A small self-supervised audio encoder (BEST-RQ), trained from scratch: width 128.
Rows from block 5 of a small self-supervised audio encoder (BEST-RQ), named by matrix and row number. Rows with one number belong to one neuron. Each number is 128 + 24 x the weight over its row's rms, rounded and kept within 0 to 255. All counts start at 0. Numbers have three digits each.
After each neuron's rows are labels from the 100 clips, of 14848, where the neuron reaches its highest value: "top examples" is what is common among them. Only what is clearly more common there than usual is listed. The data: read English sentences (LibriTTS-R). In brackets: how many of the 100, against the usual share in percent.
# fc1: MLP up (model.blocks.5.mlp.fc1.weight, 512x128), inputs 64-127
# fc2: MLP down (model.blocks.5.mlp.fc2.weight, 128x512, transposed), outputs 64-127

fc1.103:062090129179092123151110091113095116150075134087143117151118100156148131143142122140154133087129153137081146139153132150127176095109134134140112127122137119164104104141138130133147113152185140
fc2.103:150123109158125125120105124103151112132128074098132129138105115166107117176081126132156112153118101141149147126132143119138110123114145162170107100145127131127117138111121171135095089110137096
top examples: voice: male (87 vs 47.6)

fc1.123:118130130171150143121125140100143127149125115120097094123119089089118147119091126139108114080111090089098133102159110120085100099127093129141163094140125146141115094143139112112114125119128136
fc2.123:162149151114132123168138092141120150082127183087120157141113093163143122119146133078145142113173132150095162173140143129123117136096116131126137137146115148137102146120088069112107129117119134
top examples: voice: female (80 vs 52.4)

fc1.40:135127137129116129134141112162125163176103114146100113108092068128138089103119128102097120180105145163145116133116123155129128095142088136079121097150111174109163123132132151094161143099132142
fc2.40:151145204132114117112091115091125128110116104157106104119156122139126146126163107149135125132071104117142121161108098161123155093079111167128048110137135120088131154119139167092112114155127116
top examples: the word "she" (37 vs 8.7)

fc1.412:092118127173149101108116124105086110145104056145146123140124137126124142124143104140102114155101129162098132111125089141147133111125086145129098089125133165121128083151129163147146155145171113
fc2.412:168148134066115108160116120141104196112146129159132140102072127119099121139130138181120150120101147099111103137122181108159130118149123101126139143093106169151156112100154116102102109144128108
top examples: the word "he" (47 vs 17.3)

fc1.313:185110163122167075123176108124116166130133145167139079114142106128123121095123107105111109131122086143131166107125103143107152132154150118203136144157130105142136131163100135129097103120160112
fc2.313:098140164133125139146158160137112108155120101158133122153159135127140112134107142158098132134175075110169129121156147117118118124130118145122113122083125117119179086135100098108106177173159172
top examples: voice: female (99 vs 52.4)

fc1.140:164126109139125123118183107094145109139116109163150165130133096127127091148131135109112128117122138171086119166124141125150130115101155147167160156104131143125125096108129110118123127154111169
fc2.140:143141123191145148144124157117145069068118092134139127095128146133135139155128123139091148150148131150104151133129155137164106070116139127143104114102114150106108089125154087133088141133101149
top examples: voice: male (89 vs 47.6)

fc1.162:099102166131104121107173148163123133126128100143089140140130074137136104093086135123127078124158124125120136128156110119112197137123138159131195131138133134140148126090101113109124125153157143
fc2.162:094127143126155112120107165164169089134134105135081110110148116138127151152103118150151122164156125163117120114132114160116162130148114107133139089107090138144143116153143125139114183116070143
top examples: voice: female (81 vs 52.4)

fc1.100:143101128122108109133158109135117111100121133173151154152093126106121117135078122110151101093142107143096194146118142081123159099102108129111108155146127146143110103121123124128132110124155147
fc2.100:081141165153143144154109164136111156114129086130140175173114149133120150144149137130071151124136214136132147136121115137076145133133154146095105102136098160104146186116141107130119115106113137
top examples: voice: female (94 vs 52.4)

fc1.261:079132130148139131088129135110137147095127102151113108135128150146108149157188113117151100121108112175110126105111130126157127124092133072105104145109137186144145150151141150135125101143125130
fc2.261:132132110136124157132151124132135143132125123137114136118142136118117121079120143143114106117150136081139132149118135165162086150129125179158147105125107150134122105150171173155133073118134073
top examples: voice: male (92 vs 47.6)

fc1.378:135104158126134120142149101114105085132113119151108137152205130076153139124090160126097147160117151141123119112140207122130142115122115125111112164112127133158136081120107174105110133129136138
fc2.378:095117130143151138149118107130122168175136145165114140088169173109103148088125112144177138108141168079112138103156131118145123113103144130086119118102128120117134121135156133153123129095124139
top examples: the word "he" (40 vs 17.3); the word "she" (25 vs 8.7)

fc1.488:142110180142112069120165143162115137140120211135154112146137123107124093099153150138156131134103134161130089114172142151132144104153130106094144130145118074139130151138156134102132094134181101
fc2.488:141149100087144123128127160106166111175161083103119146153133147105150090176099152122158123111113088136131119116134148142137092132128102179124099128149129135112126147138115093139088136177153123
top examples: voice: female (90 vs 52.4)

fc1.320:133090168160110109138119131136115089135131153155085150152142089113120107133152164075132123110162126149097120130163144135108127141144126145108123138147152162082184123143118085111095141071119078
fc2.320:132149145115140103127098127133142118140120147108093131085131150135109111111147145095082125127157132130136132145143121130144126123132123158168173120098129127134120145122079067180145107104098123
top examples: the word "she" (28 vs 8.7)

fc1.392:158103169123126093124142104107066109121126143133137127097140128114155138108141119103107123124147142172105135144089125090103144141127095099125153093119130142113142152107102093096176142095149156
fc2.392:098104149110070087127140107119130157151114128097068177118149143125140165105087125105088123121164144115138113141116198123122116113151111136154137142099131097131128127130127108131149126162137165
top examples: the word "said" (34 vs 9.2)

fc1.157:134104174146127123074123109136120088144131144145090121092116108170127131118081098114076096117153094139129156107173125123152107098138084130169113114150113148097190145087104130110102107110152153
fc2.157:127155148127149144102101072120115142165130118131142136104142095081154107125178098100095157120105117145136127108137139087133092126127157132076107141106174117135090118116138133109120110164153161
top examples: voice: female (99 vs 52.4)

fc1.274:155118146135116149147128145140101130141103172176128112123120095108120101181143132123141128140128076124090126092120123114111121078091105140121127143167150087156120072091139132136165094116091143
fc2.274:109113128156111106117109152135113134152135108134126135175126137125117128188141097108095130171146109135121177135142140123171136125151106127108112151142116130091178139080171141079160118118126099
top examples: voice: female (95 vs 52.4)

fc1.207:144147161196111102123123129134108142086118085109101137114121128139104090160069112124052137129152119136112142149114148082117137093121087083100123075116122158143122104129128160088137144137159112
fc2.207:103139113151110135136086092118106171126100132123107100131126140130110176183135135134124130111124094080146125146122125120102097069121155132126120123114128144162144133150127122128151158143099100
top examples: voice: female (80 vs 52.4)

fc1.322:169134133136110119131181156104079147108130099151092160149126131079108128144095122099141078170112107142137175103134139133125114098168110129156141118105139139125165125119123125121140094088152107
fc2.322:099131083138114106134093142151103112134112176148105128144102099105140161105204079135159121125105158098124122086101100117143148130092164124138116111153120109093140091147131130170118111127172135
top examples: voice: female (96 vs 52.4)

fc1.440:072123133177138115120169130111109113143136122176122108092135095097146121091150116078112103111102137113171152101142118147141135119153126124152127180146154123159151099158111113139128133114163154
fc2.440:109190096134116134157138159128119123156110159137114113129118141112084110157119142158111115128113088084141165164147100150106102127063124131129169120103122115142157135152145146131117136134143167
top examples: voice: female (91 vs 52.4)

fc1.258:099160133126100124105176133086108136119116107171132154117147142159152122104129130148120089181140117188092145143168155151116105097121128125099132128123151110113106083122129151105148118108095096
fc2.258:131160173111153113114137078095096123100134113144156153090140138101147133166145143127113141153090130140097142114133114134159142140098103146148116152142091124116125153065156125146116145119140087
top examples: voice: female (96 vs 52.4)

fc1.197:116087115129151105137155141125139143134130121096160112146106126109134051105104121140137150159172111119142172094146116119122168121128083118132158118130141143168129114172124125108109115138162086
fc2.197:119124119143124156128149172091117075118078128116107144121105113144153122095107129103178154133097104171117124157126144124122132110128155183107123135138137119146160165121127125160130074146150130
top examples: the word "you" (32 vs 14.2)

fc1.199:146128168128113144099131132126138124114133152156129141098168160133097121120086091136067103165152128126100115112173093138115131108125134125081167113085114126117121104123112138115152129070150156
fc2.199:158138127159088111111155114097131090109123155140110116097122161143134137154097157128151074097149128106133124157144167151129088107135148132143146129138121128129129158118135130131146206141138138
top examples: voice: female (93 vs 52.4)

fc1.430:160129145136127103123170094105143136124124083115110126141143116117094137113152128147083140123118131160150152127148105122150118124130065108140109088116151148131152120161130079098164106135154125
fc2.430:131104127161129144099099131108115178167116122174115149139066133092152126111111177112170151144114110107141109096161122120124190132119151129114117099113102137117158136172145112107121119137148124
top examples: voice: female (81 vs 52.4)

fc1.115:109118125139114110101147131126125109134168137144074097096097105102136112083121100108124118161148146150099109095118084147119140159181151150117120109150132134145155106115149131137167123125129185
fc2.115:111091145185107109122115142157146145150168140128145129098147125127069120084140106079079125129145110125182122149107133145119139132129128138147171123104113123150184101130092114092136094146142138
top examples: the word "you" (32 vs 14.2)

fc1.366:142084135153137093118152125126134076140104079130082151128145135130112115104152138133119118142112149131094129140130124154120181149154090095142148175108088135132139083137122135087151128114159135
fc2.366:187128083120144127135126127116177109128105133132108134131139154102164161077099092107159108096154163133093148106116171113157150142145119130083125160132108126109098138101126144110127099152161149
top examples: voice: male (100 vs 47.6)

fc1.206:098136154149102178158153120071144129096096115117115143093126155129130116109102141121178087112127120106148164140190127150128121067143108129099146143142118102154140141125132137156108111086137137
fc2.206:116141135147112134116176147138125139084089096102115114153093126118120135148131082095148130126147142109108150142098116125172105159121119090145143118124141134142147079052139129163121095142200171
top examples: voice: female (97 vs 52.4)

fc1.351:102133152192134113139149149131127153161089122129129156133189113139078131128097116129066138131139123092121130093139119147124138127152117103149178136116134100129153092092101148134097139104098099
fc2.351:128132095110123146158133130151148041107168151112141138122134138147136143157113194151140117114107137099125104155120077123109091134103138142125108138115177109175110139105153169159163166124098134
top examples: voice: male (92 vs 47.6)

fc1.98:113123152107143145107157137078148102133147153153145104134117133092124153092109120115143137105124101125094167113148120100113205120109148104131110126133178138158112131102150163144152124152088148
fc2.98:139126161199111151118101175101099135149121135156147111105146097149145155157133084121109124127136115155127147138113141155156156126097165156094137114115159112083109135152130128117113111130134104
top examples: voice: female (87 vs 52.4)

fc1.397:142112127111093120081151126104163138105127095149121141129127143119115140105120122129116074168109099150106171094201144128112158130140117113135156142134133141130131122120136113155120096159096119
fc2.397:026121148084129138109129113179136122148175116098158134095133141124118130135108120153149130109093127149141099120131136112100114165094124147149161141143122151102092142122141155184141153128129147
top examples: voice: female (97 vs 52.4)

fc1.373:158120160163127060143123085114142152143120115161100143093140098092112119083146135109134106148103128128132135145134117106103116127145103130154080139119079147130172124134093141114114110125168129
fc2.373:099129160081143127141100138134138096104144096133175120078146138120136144109109160122107145102139150126119101120121141144115157101106137162145099144098110122107096108123105160129143114189138187
top examples: the word "he" (56 vs 17.3)

fc1.88:089142126142110125093161135120145099164111142154129097185153126114127105122119132085109120143129148108120108127116106167119163136126134128161169132120135116122138163147119113080109085117118146
fc2.88:145126119141149135124187139130186144137119149128120108098098169134135113101124130122170135141150150127167099129129116154141137148146123077118150111062139094148135097107142121127117126150171170
top examples: voice: female (90 vs 52.4)

fc1.46:085127152144138120098123118093126114125127132140146088110120107121142133106138117130137167169077103124111112111111144098082152128112129100123121102151123164202127119138120139083121156101115134
fc2.46:109146104129145143120120135138127142122124151111136078136119122100120110058158188225146184149131125121112125141144116149127116147109131119112133136123136128138129138123135143120124090107068128
top examples: the word "he" (37 vs 17.3)

fc1.70:082104124157134159097168138105091165083084124142110119098108089074132116113139111083132086100127101141106148160141108134122142122128132107125093106129142128154108107132133118120135120074110152
fc2.70:144129127109151118138113156153116162095159099139149150154147129101104102100112122144145067112119140117145144154149135130104159129104122139113160156123139155084131153166112091117161121117111090
top examples: voice: female (80 vs 52.4)

fc1.310:122122189179146072115120086116155124148132119161130124127153120114079102089109111111128098163125110127170109164091135069144182117120122099141109108143172151160153101108119152103107159123149141
fc2.310:099129126125176097110135088151129127139148079142116127115138132103122127138176125106153149143162174107106110096145128128171118151107128140163120133123139123085100142137123127115113115146169137
top examples: the word "he" (67 vs 17.3)

fc1.219:155088117122120098111134078125103111122151137176150116137126136093135107140114124083131159098133124127121159107147093102104101086112088140134093105134157108145136110125103155117136095142096149
fc2.219:142122114095129146137110134097147111130155094112164138143146111115137138136108156166138144174166157133144156151143167131123129094180097156092131136133077131141136162098120103100116128095123145
top examples: voice: female (97 vs 52.4)

fc1.370:090099174131100143112137112082155116133114081143154152128110140156124134142110102138139091141085118163148146132122167109128144088095136123176179104120112118150125112127131118121079115160123138
fc2.370:098156135104108124126129155127109172098114144111145106103156121121146095107155170104134103107149085124147121110093125164098081164158105096099161137128170141120104127093114167144163145172106119
top examples: voice: female (97 vs 52.4)

fc1.424:105122171185095119094159122081142123157114121173144098108125084140156097151145148106151137106077130107142103148118128113105163146126169119112114153106133132153131117106107130096124127117187152
fc2.424:145154160163163123167106140143141125110142094142128126120156143142129108153119153143146157125153090123143071126116100079132108121102150184115150135126141137113166112117158162090112132145095147
top examples: voice: female (89 vs 52.4)

fc1.36:090109160116138116128135117104122126108089086132174115139133145138139140113130102169135069126130085143114163095134154141127140128139093112125126135127127126099120107161150139135154127111187073
fc2.36:110111149142144146131110112128145091104131126156108145116108116170094110093125161147126103206105154130110160135134112153158091100145102156118129110116156117116096082139085082115123098132164115
top examples: voice: male (100 vs 47.6)