Rows from block 3 of a small self-supervised audio encoder (BEST-RQ), named by matrix and row number. Rows with one number belong to one neuron. Each number is 500 + 40 x the weight over its row's rms, rounded and kept within 0 to 999. All counts start at 0. Numbers have three digits each.
After each neuron's rows are labels from the 100 clips, of 14848, where the neuron reaches its highest value: "top examples" is what is common among them. Only what is clearly more common there than usual is listed. The data: read English sentences (LibriTTS-R). In brackets: how many of the 100.
# fc1: MLP up (model.blocks.3.mlp.fc1.weight, 512x128), inputs 0-63
# fc2: MLP down (model.blocks.3.mlp.fc2.weight, 128x512, transposed), outputs 0-63

fc1.509:510510492525493467486552488463517462479582505484489524532494465464494514453465438427448434499510501569491536517525556496476595547467472552543411500464504532460461460465491499541559436526548507
fc2.509:493502512466511535471538503558493530601511538472583489486530482488490524573512440471517478507547541483489467459510529489442550474432365467549532502446482498511526502456447532471494440472463502
top examples: voice: female (80)

fc1.30:515514527577517531495517512414465474458477410534492494480504492521531556487562477443472489508507504449455500474550514486522534522518491537510430459500529624505524475570559403546552467539540512
fc2.30:485502528546477482497545510534439494564502500481526541521461514502440535538469446471467480517533446510534464497410429529457476452505632533442472471489544475484427467494502501463520537544532462
top examples: voice: female (86)

fc1.50:537521496547516518525484506537557464535455521489514470506517454505556562522545466547491499431504546609485499523542456542454538524474519555510485457497516548516440458608510541513496448480504517
fc2.50:516442451518508528417512524551505587493500527496469474527522536469541479489496473494505469500477506507461501520548498440571549452495491473516481527483451481441541482489475526408473425530525440
top examples: the word "said" (26)

fc1.464:501475459553495570470499547481463449472539490515511491536561477501516486533492504536471491478490462507529509530515533487573495508553536588426488510457468542498503475505521505510422583444519509
fc2.464:546502512466569486459458484475517492487456469547502534478513519467503596416438431457415590480487501491490439519484530462506554488481465472598533546521473517555510399408494478512514519484499449
top examples: voice: female (91)

fc1.446:565533583500519546567486544501543439487505427437460481530497511524542582527587429582549503481518508514486507524447534550439498579514510501533490507517504486468481489540472495495533456502493479
fc2.446:550528474509464548425522520520515479508466487425500488519485469499566397391540537540497463504482470513449531436460484479561463564423505511454505404518511500465539557518525499504471484571534549
top examples: the word "said" (26)

fc1.227:496525508567512509498428457467549512420513472453492606555488511530485490500443417511511500525558516451507505431484478505491582541470428566546473452457548497515476497513542527478511532474507557
fc2.227:503500518519567507583502439501546547512546500584471455526524458516495583505571495503492492466537446475465558467496515534525500427460480527471475454560556464488485492477512524433456618546478567
top examples: voice: female (94)

fc1.177:528477551526573406476488532514564445574482468438424457516517483485439518602473469484484537491477461455520483515491502540409554516532546530424512566483481475491476502413563493497496500474492468
fc2.177:553430485488521487470469455459513528529485515528443565501483441400517519486468513576469463528476509458534547513443462506502531494491525490495480518455457510495552539476517497549545574534525591
top examples: voice: female (84)

fc1.98:507529535509505456529500457549540476453514478551526452463526517426450468496493512455518527451471512554460521584521534541485589502513496528470457482383500498583447478472537538541522401439500525
fc2.98:460449486526517487452531507528550533513578482489495491480536463488471496495498496421460517462477561490574502411586516450486595477441461507502492536505454503474482471420464489536490377510461496
top examples: voice: female (87)

fc1.489:577505553482483508510521477471566502567523495516464497527510577495583464513498567515503532513463558500529483534449487523489558498439449542481435488548481430484598497547477500541488470543537485
fc2.489:571567531479552505455488532460513513558497446530497425491561536516472548545419446434428533444503497550482494517490420529552542521434506499524474521479535539466442463471617522498555487502538490
top examples: the word "he" (37)

fc1.256:578557506561526531452472456509550530433531512438506513475486435463527482523543521458531473471562502591502523537520512526549491523530508485517491391550469518434426506521577505472479484449535545
fc2.256:496538461496523501563457591449527443504495561512553410473514498469505560495451524561510478504460501520457451516474562494416548488476509524483465504501493588467464503497499475455466546478440492
top examples: the word "he" (39)

fc1.462:535495504514544423507484475514486469490503504561432498545491471451479573501487474532522459516553480421490498479465585531454473542413491480508571535482560523515576508483491466530486531449498479
fc2.462:464526465494476534495480513469572489533498519449461512567565457527522504592573497459489558498462468444446483439544491446540500494459541521500474460517474527513457565529467460504564405524507549
top examples: the word "with" (25)

fc1.110:487513499523562501491556451464546450511523459474520487514459499436532518482468496488572512457499495453540473539564482490475474457513528446553525502489542527526473526424558512609520420463492562
fc2.110:564485473495499526529496491510500465520478473561476483554527591469492496547412460527550464475486565513477504449416441468443562474522506565501504512497509482545402474471514490541587568500519473
top examples: voice: female (98)

fc1.51:527494472525468497454603495563494462520523506535448516518500429518499548558554480537475463472496608538483557541450500489505491526457459461453522471517448520607493496515516461412498516591506515
fc2.51:445499591502472484533504509485494461498535460553588521456496511482449475493443526475567494537530456525554488464465498514520503470521515444523424505504511432395557524520546528535474488461483499
top examples: voice: male (93)

fc1.266:511539534505490488530460521479485418447522514505432482495496482452468508484480530519486482461511463487466510517554479561501486573590588516485462512492514514469497449525505485543534506558472503
fc2.266:497513458536470602476530527523574478569467513534586490440504470505489503483477568473543500493457474532513518483437511534511537472493483466447540454546509553525448525483567497542480458572510579
top examples: voice: female (97)

fc1.70:523540445532571487536586575513545509487453510463532535506480444485543440560500474561594481514513554462551547486471491492481507538511481490469477533499470524400438475429577507419500533496545505
fc2.70:493469468535517450517531605499545505493525544442554468442471462558534481540520479519597476518551496524605469450508510467475484459513426519455513520440536552495560488458536435479511556539519483
top examples: voice: male (79)

fc1.102:537461506508464434490488425472509514478488463437501481509526501480495470500497555456474551455461488529538527490597554437541500650477437491518527474450467579444528509492502461575460465511528493
fc2.102:447383539482456489519464468484446475484515479537481480483540444544450448487472529557596527521463516501523511440500503550536364518490492458537512533503484501534508557482551473413518515425506461
top examples: voice: female (91)