python train.py --model="self-supervised audio encoder (BEST-RQ)" --dataset="read English sentences (LibriTTS-R)" --train_examples=15625 --n_mels=64 --hop_length=160 --input="log_mel" --win_length=512 --codebook_size=1024 --mask_prob=0.08 --arch="transformer" --norm="layernorm" --norm_position="pre" --activation="gelu" --mlp_ratio=4 --head_dim=16 --fused_qkv=false --bias="all" --qk_norm=false --parallel_block=false --inner_norm=false --drop_path=0.15 --subsampling=4 --layers=14 --width=128 --positions="learned" --init="kaiming_normal" --residual_init="none" --optimizer="adamw" --lr=0.0016 --beta1=0.9 --beta2=0.999 --eps=1e-06 --ema_decay=0.999 --steps=6100 --batch_size=384 --epochs=149.9 --lr_schedule="wsd" --decay_fraction=0.2 --final_lr_fraction=0 --warmup_steps=300 --weight_decay=0.2
Rows from block 8 of a small self-supervised audio encoder (BEST-RQ), named by matrix and row number. Rows with one number belong to one neuron. Each number is 128 + 32 x the weight over its row's rms, rounded and kept within 0 to 255. All counts start at 0. Numbers have three digits each.
After each neuron's rows are labels from the 100 clips, of 14848, where the neuron reaches its highest value: "loudest band" is the band of the loudest frequency at the time of the peak. Only what is clearly more common there than usual is listed. The data: read English sentences (LibriTTS-R). In brackets: how many of the 100.
# fc1: MLP up (model.blocks.8.mlp.fc1.weight, 512x128), inputs 86-127
# fc2: MLP down (model.blocks.8.mlp.fc2.weight, 128x512, transposed), outputs 86-127

fc1.47:151092109145131124158109112169086143137153093091141099140161196148089125123102141128134103141105156120153201139138142132169118
fc2.47:148133214117141087119116105180083133122187108157142122112112085099093099170137127152124154116093166138100161120043178123117146
loudest band: 250 to 500 Hz (44)

fc1.101:106135058124130108085095155098146149140152121117179117182163152092065093204125163123135075145092119180116142146121150122121117
fc2.101:157153168161107125148124116127090083193136139098102092121144141073113101108134157215174110182156159117118123139090104199125147
loudest band: 250 to 500 Hz (48)

fc1.251:138124162181101086123158110153121150118135090154132115089105161100107112087046079128128143108067167182190184109071088125134135
fc2.251:074159113113129134145176100182133157108122184136157123145116075160100124172084117135177117065099130086055089162137106217176161
loudest band: 250 to 500 Hz (41)

fc1.4:111072121093108111116181123108161167139138143107158155130183085119114122158200146092180092134117079091145175104084092155148140
fc2.4:116133044170122112183173150132178136049120204147103146119117132139126095115130181094126103150167111102117119180130079102145158
loudest band: 500 to 1000 Hz (37); 250 to 500 Hz (34)

fc1.355:179113130132166120069130117116112139110183099121144133102133098112071101142156133130145102165158094158102096153082085130132149
fc2.355:122125131078118096166160125127146151121157123110121148106142122178096104106145177097156125162076144118133110174202160109119186
loudest band: 2000 to 4000 Hz (41)

fc1.480:129141156151120089130199156105087113101116055170147111108130141164112191146168081099103096155123150164122116114068151149141107
fc2.480:093126110166124156153152101093075140194137130100125103154127172089078159147155100139144138133081148173114137148125171120151202
loudest band: 250 to 500 Hz (31)

fc1.78:155139088130143148092134156125110144082180146103141076168141119090104076164138156153094119175123102115143174143160120127096100
fc2.78:080093161189100058135117086121109148160084084118082175122126153135107157158089136073127134107160136108137115128179160175176103
loudest band: 250 to 500 Hz (69)

fc1.14:143180102157058092100084149088151202128218065103201123119174139123127078146169098164123115124163153142126106141154149109143100
fc2.14:079168135120094138134097102158146059144046123081122179152149057108108154115108075155097128158102126072148157107110130112165178
loudest band: 250 to 500 Hz (62)

fc1.446:125126109145127141110070158142167156117085129141132130116132122121093105195160173149192084099157104127101062129104140139092163
fc2.446:129140153109080129178142106036136161094112177126180127144129131098155164108169123115129144129097116200102115139105132136139116
loudest band: 2000 to 4000 Hz (56)

fc1.260:098079163096087121083133120084052183152173111111116091116106101157131057180104109108099113127155144102119161126135163132123141
fc2.260:154093076110103109132142129072147128150073114109128108090101109114128165212130138188137047177125108147209132152162146126120137
loudest band: 1000 to 2000 Hz (42)

fc1.250:074098056108102153141160180124113092081148136154088094168136132096100124131131109135105147103071139123124138110108166103136130
fc2.250:136046137158131166185115175042124132112175152066168127118143123123100114178142137117143096107052125114121168147104076121137101
loudest band: 4000 to 8000 Hz (26)

fc1.417:122162170092082158130164142123140153117154140154112072142128158117132130098093101128049134112137104121168152168177106103120105
fc2.417:108148118120128108170186105162135076118125113125125142224115166103144131153129173131098136075162118133123094123097081130103134
loudest band: 4000 to 8000 Hz (48)

fc1.442:129133165158114147118162116147153160082122090133167104161151110080094167158110162092161057123081117176178128082134173107117143
fc2.442:121197129118127118128087138100224143136130168140144097151168152056111185126175143138164093062121103176069076072177128140091200
loudest band: 250 to 500 Hz (40)

fc1.123:159135098126109155137089123112147135072139177113108136139160134096149116149106192167115056147095103113189119088150134071147141
fc2.123:139113160151098115098122148094096111156160116125129156148078091106118163209132104151108046132154112079183100136170095145121097
loudest band: 250 to 500 Hz (36)

fc1.127:111064070138083134097170138088080129103172151090171074134178152079124076124106119122153082128087116092165154074165142126131136
fc2.127:131145167115119134128114178204189116131136073103170100096166134128167078146212097125177132128114111110176127153127104145107114
loudest band: 4000 to 8000 Hz (25)

fc1.249:077045096126109152129129123110134176105144128104103076141196150076137123181125096117128153132074099161112063147150162118133138
fc2.249:163110100056127121132101153090056128143174071129139148164109153160148094091124148192165106055165134174200175139194038112113105
loudest band: 250 to 500 Hz (33)

fc1.161:130132145093102148147138098079124107143138098073172113113133112172107058102177128209159104133128123102072093080115147127133126
fc2.161:051103093138138157054094147202146129158136155125136152105101130158148168134179083106157119150115122171117153145129074187096121
loudest band: 2000 to 4000 Hz (34)

fc1.2:118104067148125132172083167103173127129111113115119114085138122132064077158129140111163150152152148172119123082152087045147149
fc2.2:124105163143116083138118103099079135139133159109112167108099117113114074061166150158211140112165127117145164100056145152106110
loudest band: 250 to 500 Hz (41)

fc1.154:034106119168087126126122142081138139104113089115086106137156133106120149168145098092147141138129174165112112113107114078097091
fc2.154:084143150126131166123095111144139142105074120096112139079150108114039096101162151165231148176136146130134142045190136069070143
loudest band: 250 to 500 Hz (40)

fc1.290:125131119097123129135159115118166163110128065111130146085128138121098087166068196086125141125113127157156139146140041096124165
fc2.290:127104110132129111042156129150089155165101084089137131126097125179049095137083149070144126108060105119158170136151153177133117
loudest band: 4000 to 8000 Hz (25)

fc1.500:153110139140134156131130120058144123134100133105135108155208115113172047084150189136141134103143111124149060113138127063155125
fc2.500:167140200119105079142173089126122094162104138055086113139162132141120178159132223106129139125113120128161075125156145113139111
loudest band: 4000 to 8000 Hz (75)

fc1.303:143126071126113156149125131109154143160147066171128183094111162152116075151105151122153077117143181154105140101104110108147071
fc2.303:150148119128135179101164096128109152148134094126102169080105106144141148127126124092150134145124177119120137173125097112169175
loudest band: 4000 to 8000 Hz (45)

fc1.5:130137098134149138171133131099125121112098138133151113122180114121114099102105142147079109119159108092153159112163145100102105
fc2.5:082111134105123094127131054134167074137143130127103110129121103145106148146108139094096145146177097119169129097192151099089112
loudest band: 250 to 500 Hz (41)

fc1.502:125116162135109152128104145159125134154120107133107156099128022130081143120146146112116145100057122088058087143105115120073092
fc2.502:159136171133126119131171201114145109098126125088137112162133110108138141155127097151173140134166127163134045164155090144180131
loudest band: 250 to 500 Hz (34)

fc1.92:073098149107102144134170132090115139128172100133073109079142115113100166203154160151108089089122111161128175165140139143138101
fc2.92:118126104116162141078168137124067138108176115114138169135146138149171174096119154152170140124108143048099088044055098132117108
loudest band: 500 to 1000 Hz (47)

fc1.224:125139097153109081097131130124139129146109114114105106160242149134125101130162110117104145194114144160116132001126178093170134
fc2.224:177081058169105146132164167147132138096144146091123151164122120101157142080129075085113140189122153159133173153174159112126068
loudest band: 250 to 500 Hz (42)

fc1.448:149135177128136105163104119047087164134128099133130105154119061099087108129112142146113116057145127062126170111031130105164147
fc2.448:161090078116135208143154161132144081123142166090131094138124110077166100150139096124160163135113125121203191115129115085121134
loudest band: 250 to 500 Hz (37)

fc1.40:124154199176127132131099106154129123155177119071184112036154097140135135128131179132072116069187182118149152124064072106187140
fc2.40:101140119105177171135145065156115142132089120122141117118131135173113139110183076118116121172105113136164116145157158057087077
loudest band: 250 to 500 Hz (34)

fc1.49:122137128185094136124181116135090080106177093097114133156172178142154060144154173131113080094085106114133116098142195086146064
fc2.49:142136179140140128136130134133100224120163138140110090101126174131135084098108138094133067141133097129071049143108123082148152
loudest band: 4000 to 8000 Hz (31)

fc1.412:129131103170098106135117140028147131130176064084124172061147129151114087148111205101117108093151131166095107087090127096159097
fc2.412:101104123142101086068090115134055085153136118142116130090122154115160160171148163075145130104146170168141128148100130085073122
loudest band: 1000 to 2000 Hz (49); 500 to 1000 Hz (30)

fc1.112:164148103161134131099176101115157106129049140099116117069185138098171133168150140090152117140060150122103153123126114133138159
fc2.112:102090129123101152210141127139134133105038103182122138110116123103138163108127154154165085193186092097181134167092107120128106
loudest band: 250 to 500 Hz (44)

fc1.267:155127124136100101159167133155124187093144070117156085150154113167041156111116096140138111124114103153097098142099092090099088
fc2.267:104168142093069142122184126137095123075135196063132116160140115143162132114131155099083134093169129125096084197142057141144143
loudest band: 4000 to 8000 Hz (38)

fc1.177:095069146114105112090124178089158145109141094134158111091233157117137107150110106114073097141163104116105170137159154121129139
fc2.177:148194128108152143165114148165113142092118142127141142173102163131091207107129172137136127180170148080103113169144096137117111
loudest band: 250 to 500 Hz (40)

fc1.6:060051141127116141166097110120147103118147103117132118141069119097107138197107084152172108125134135151106102103130203154118142
fc2.6:102184081103060155160105112160146155162181129134094141164114163137096125128170148160111110118171129087112059149108036148181113
loudest band: 250 to 500 Hz (36)

fc1.319:109146120147095115077111120128127187111179075117140134119160109104082082107142212154102120163152131139125195119163093120099135
fc2.319:119067093095165150179134117080135126171126129116134117174123178128117108157171166135133096172085061137181183176076121133156089
loudest band: 250 to 500 Hz (45)

fc1.149:140147112131094113147148135134105134126170094119125103165214162098099151131053188100108140133121123090088156111148163124165148
fc2.149:187077142137154139162139081090147119110167170137181140089102072121145082176125133152097145079102143137171153148058142168133131
loudest band: 2000 to 4000 Hz (74)

fc1.243:143151112158121109093130133149121088125095118099118099153149116105172062115073140126111158129121128063156143084119142107165141
fc2.243:135080135160117150034134178114117081140097110102167083131092119107148147109139093113193099121102138202171127076116215125071141
loudest band: 250 to 500 Hz (31)

fc1.375:142144182129098092127185146145119155145143119137102123143135136105126049172108135129122181071188114111128128098141128148133140
fc2.375:202121076143117168143146184151140114069144135133137171147097094111191154158076149163140099104142129136101118159128176157149138
loudest band: 500 to 1000 Hz (26)

fc1.418:170149193124131162100155091080133121113108116097172127107121131176118135083137152114136093172109124079126155092122145136125128
fc2.418:136165109120229158192167190103113130134100107120130111184075117197101164141103130164128143125174114134105099105137115120077151
loudest band: 250 to 500 Hz (39)

fc1.356:134121119158157103120139150076144101084120102115083101122103099117150043096128139118154117091115100165121144167161163084174110
fc2.356:117134110068197147156183099165223094115128137109058156136113166119141126120105068054155110135147142118100122173120112166144165
loudest band: 250 to 500 Hz (35); 500 to 1000 Hz (31)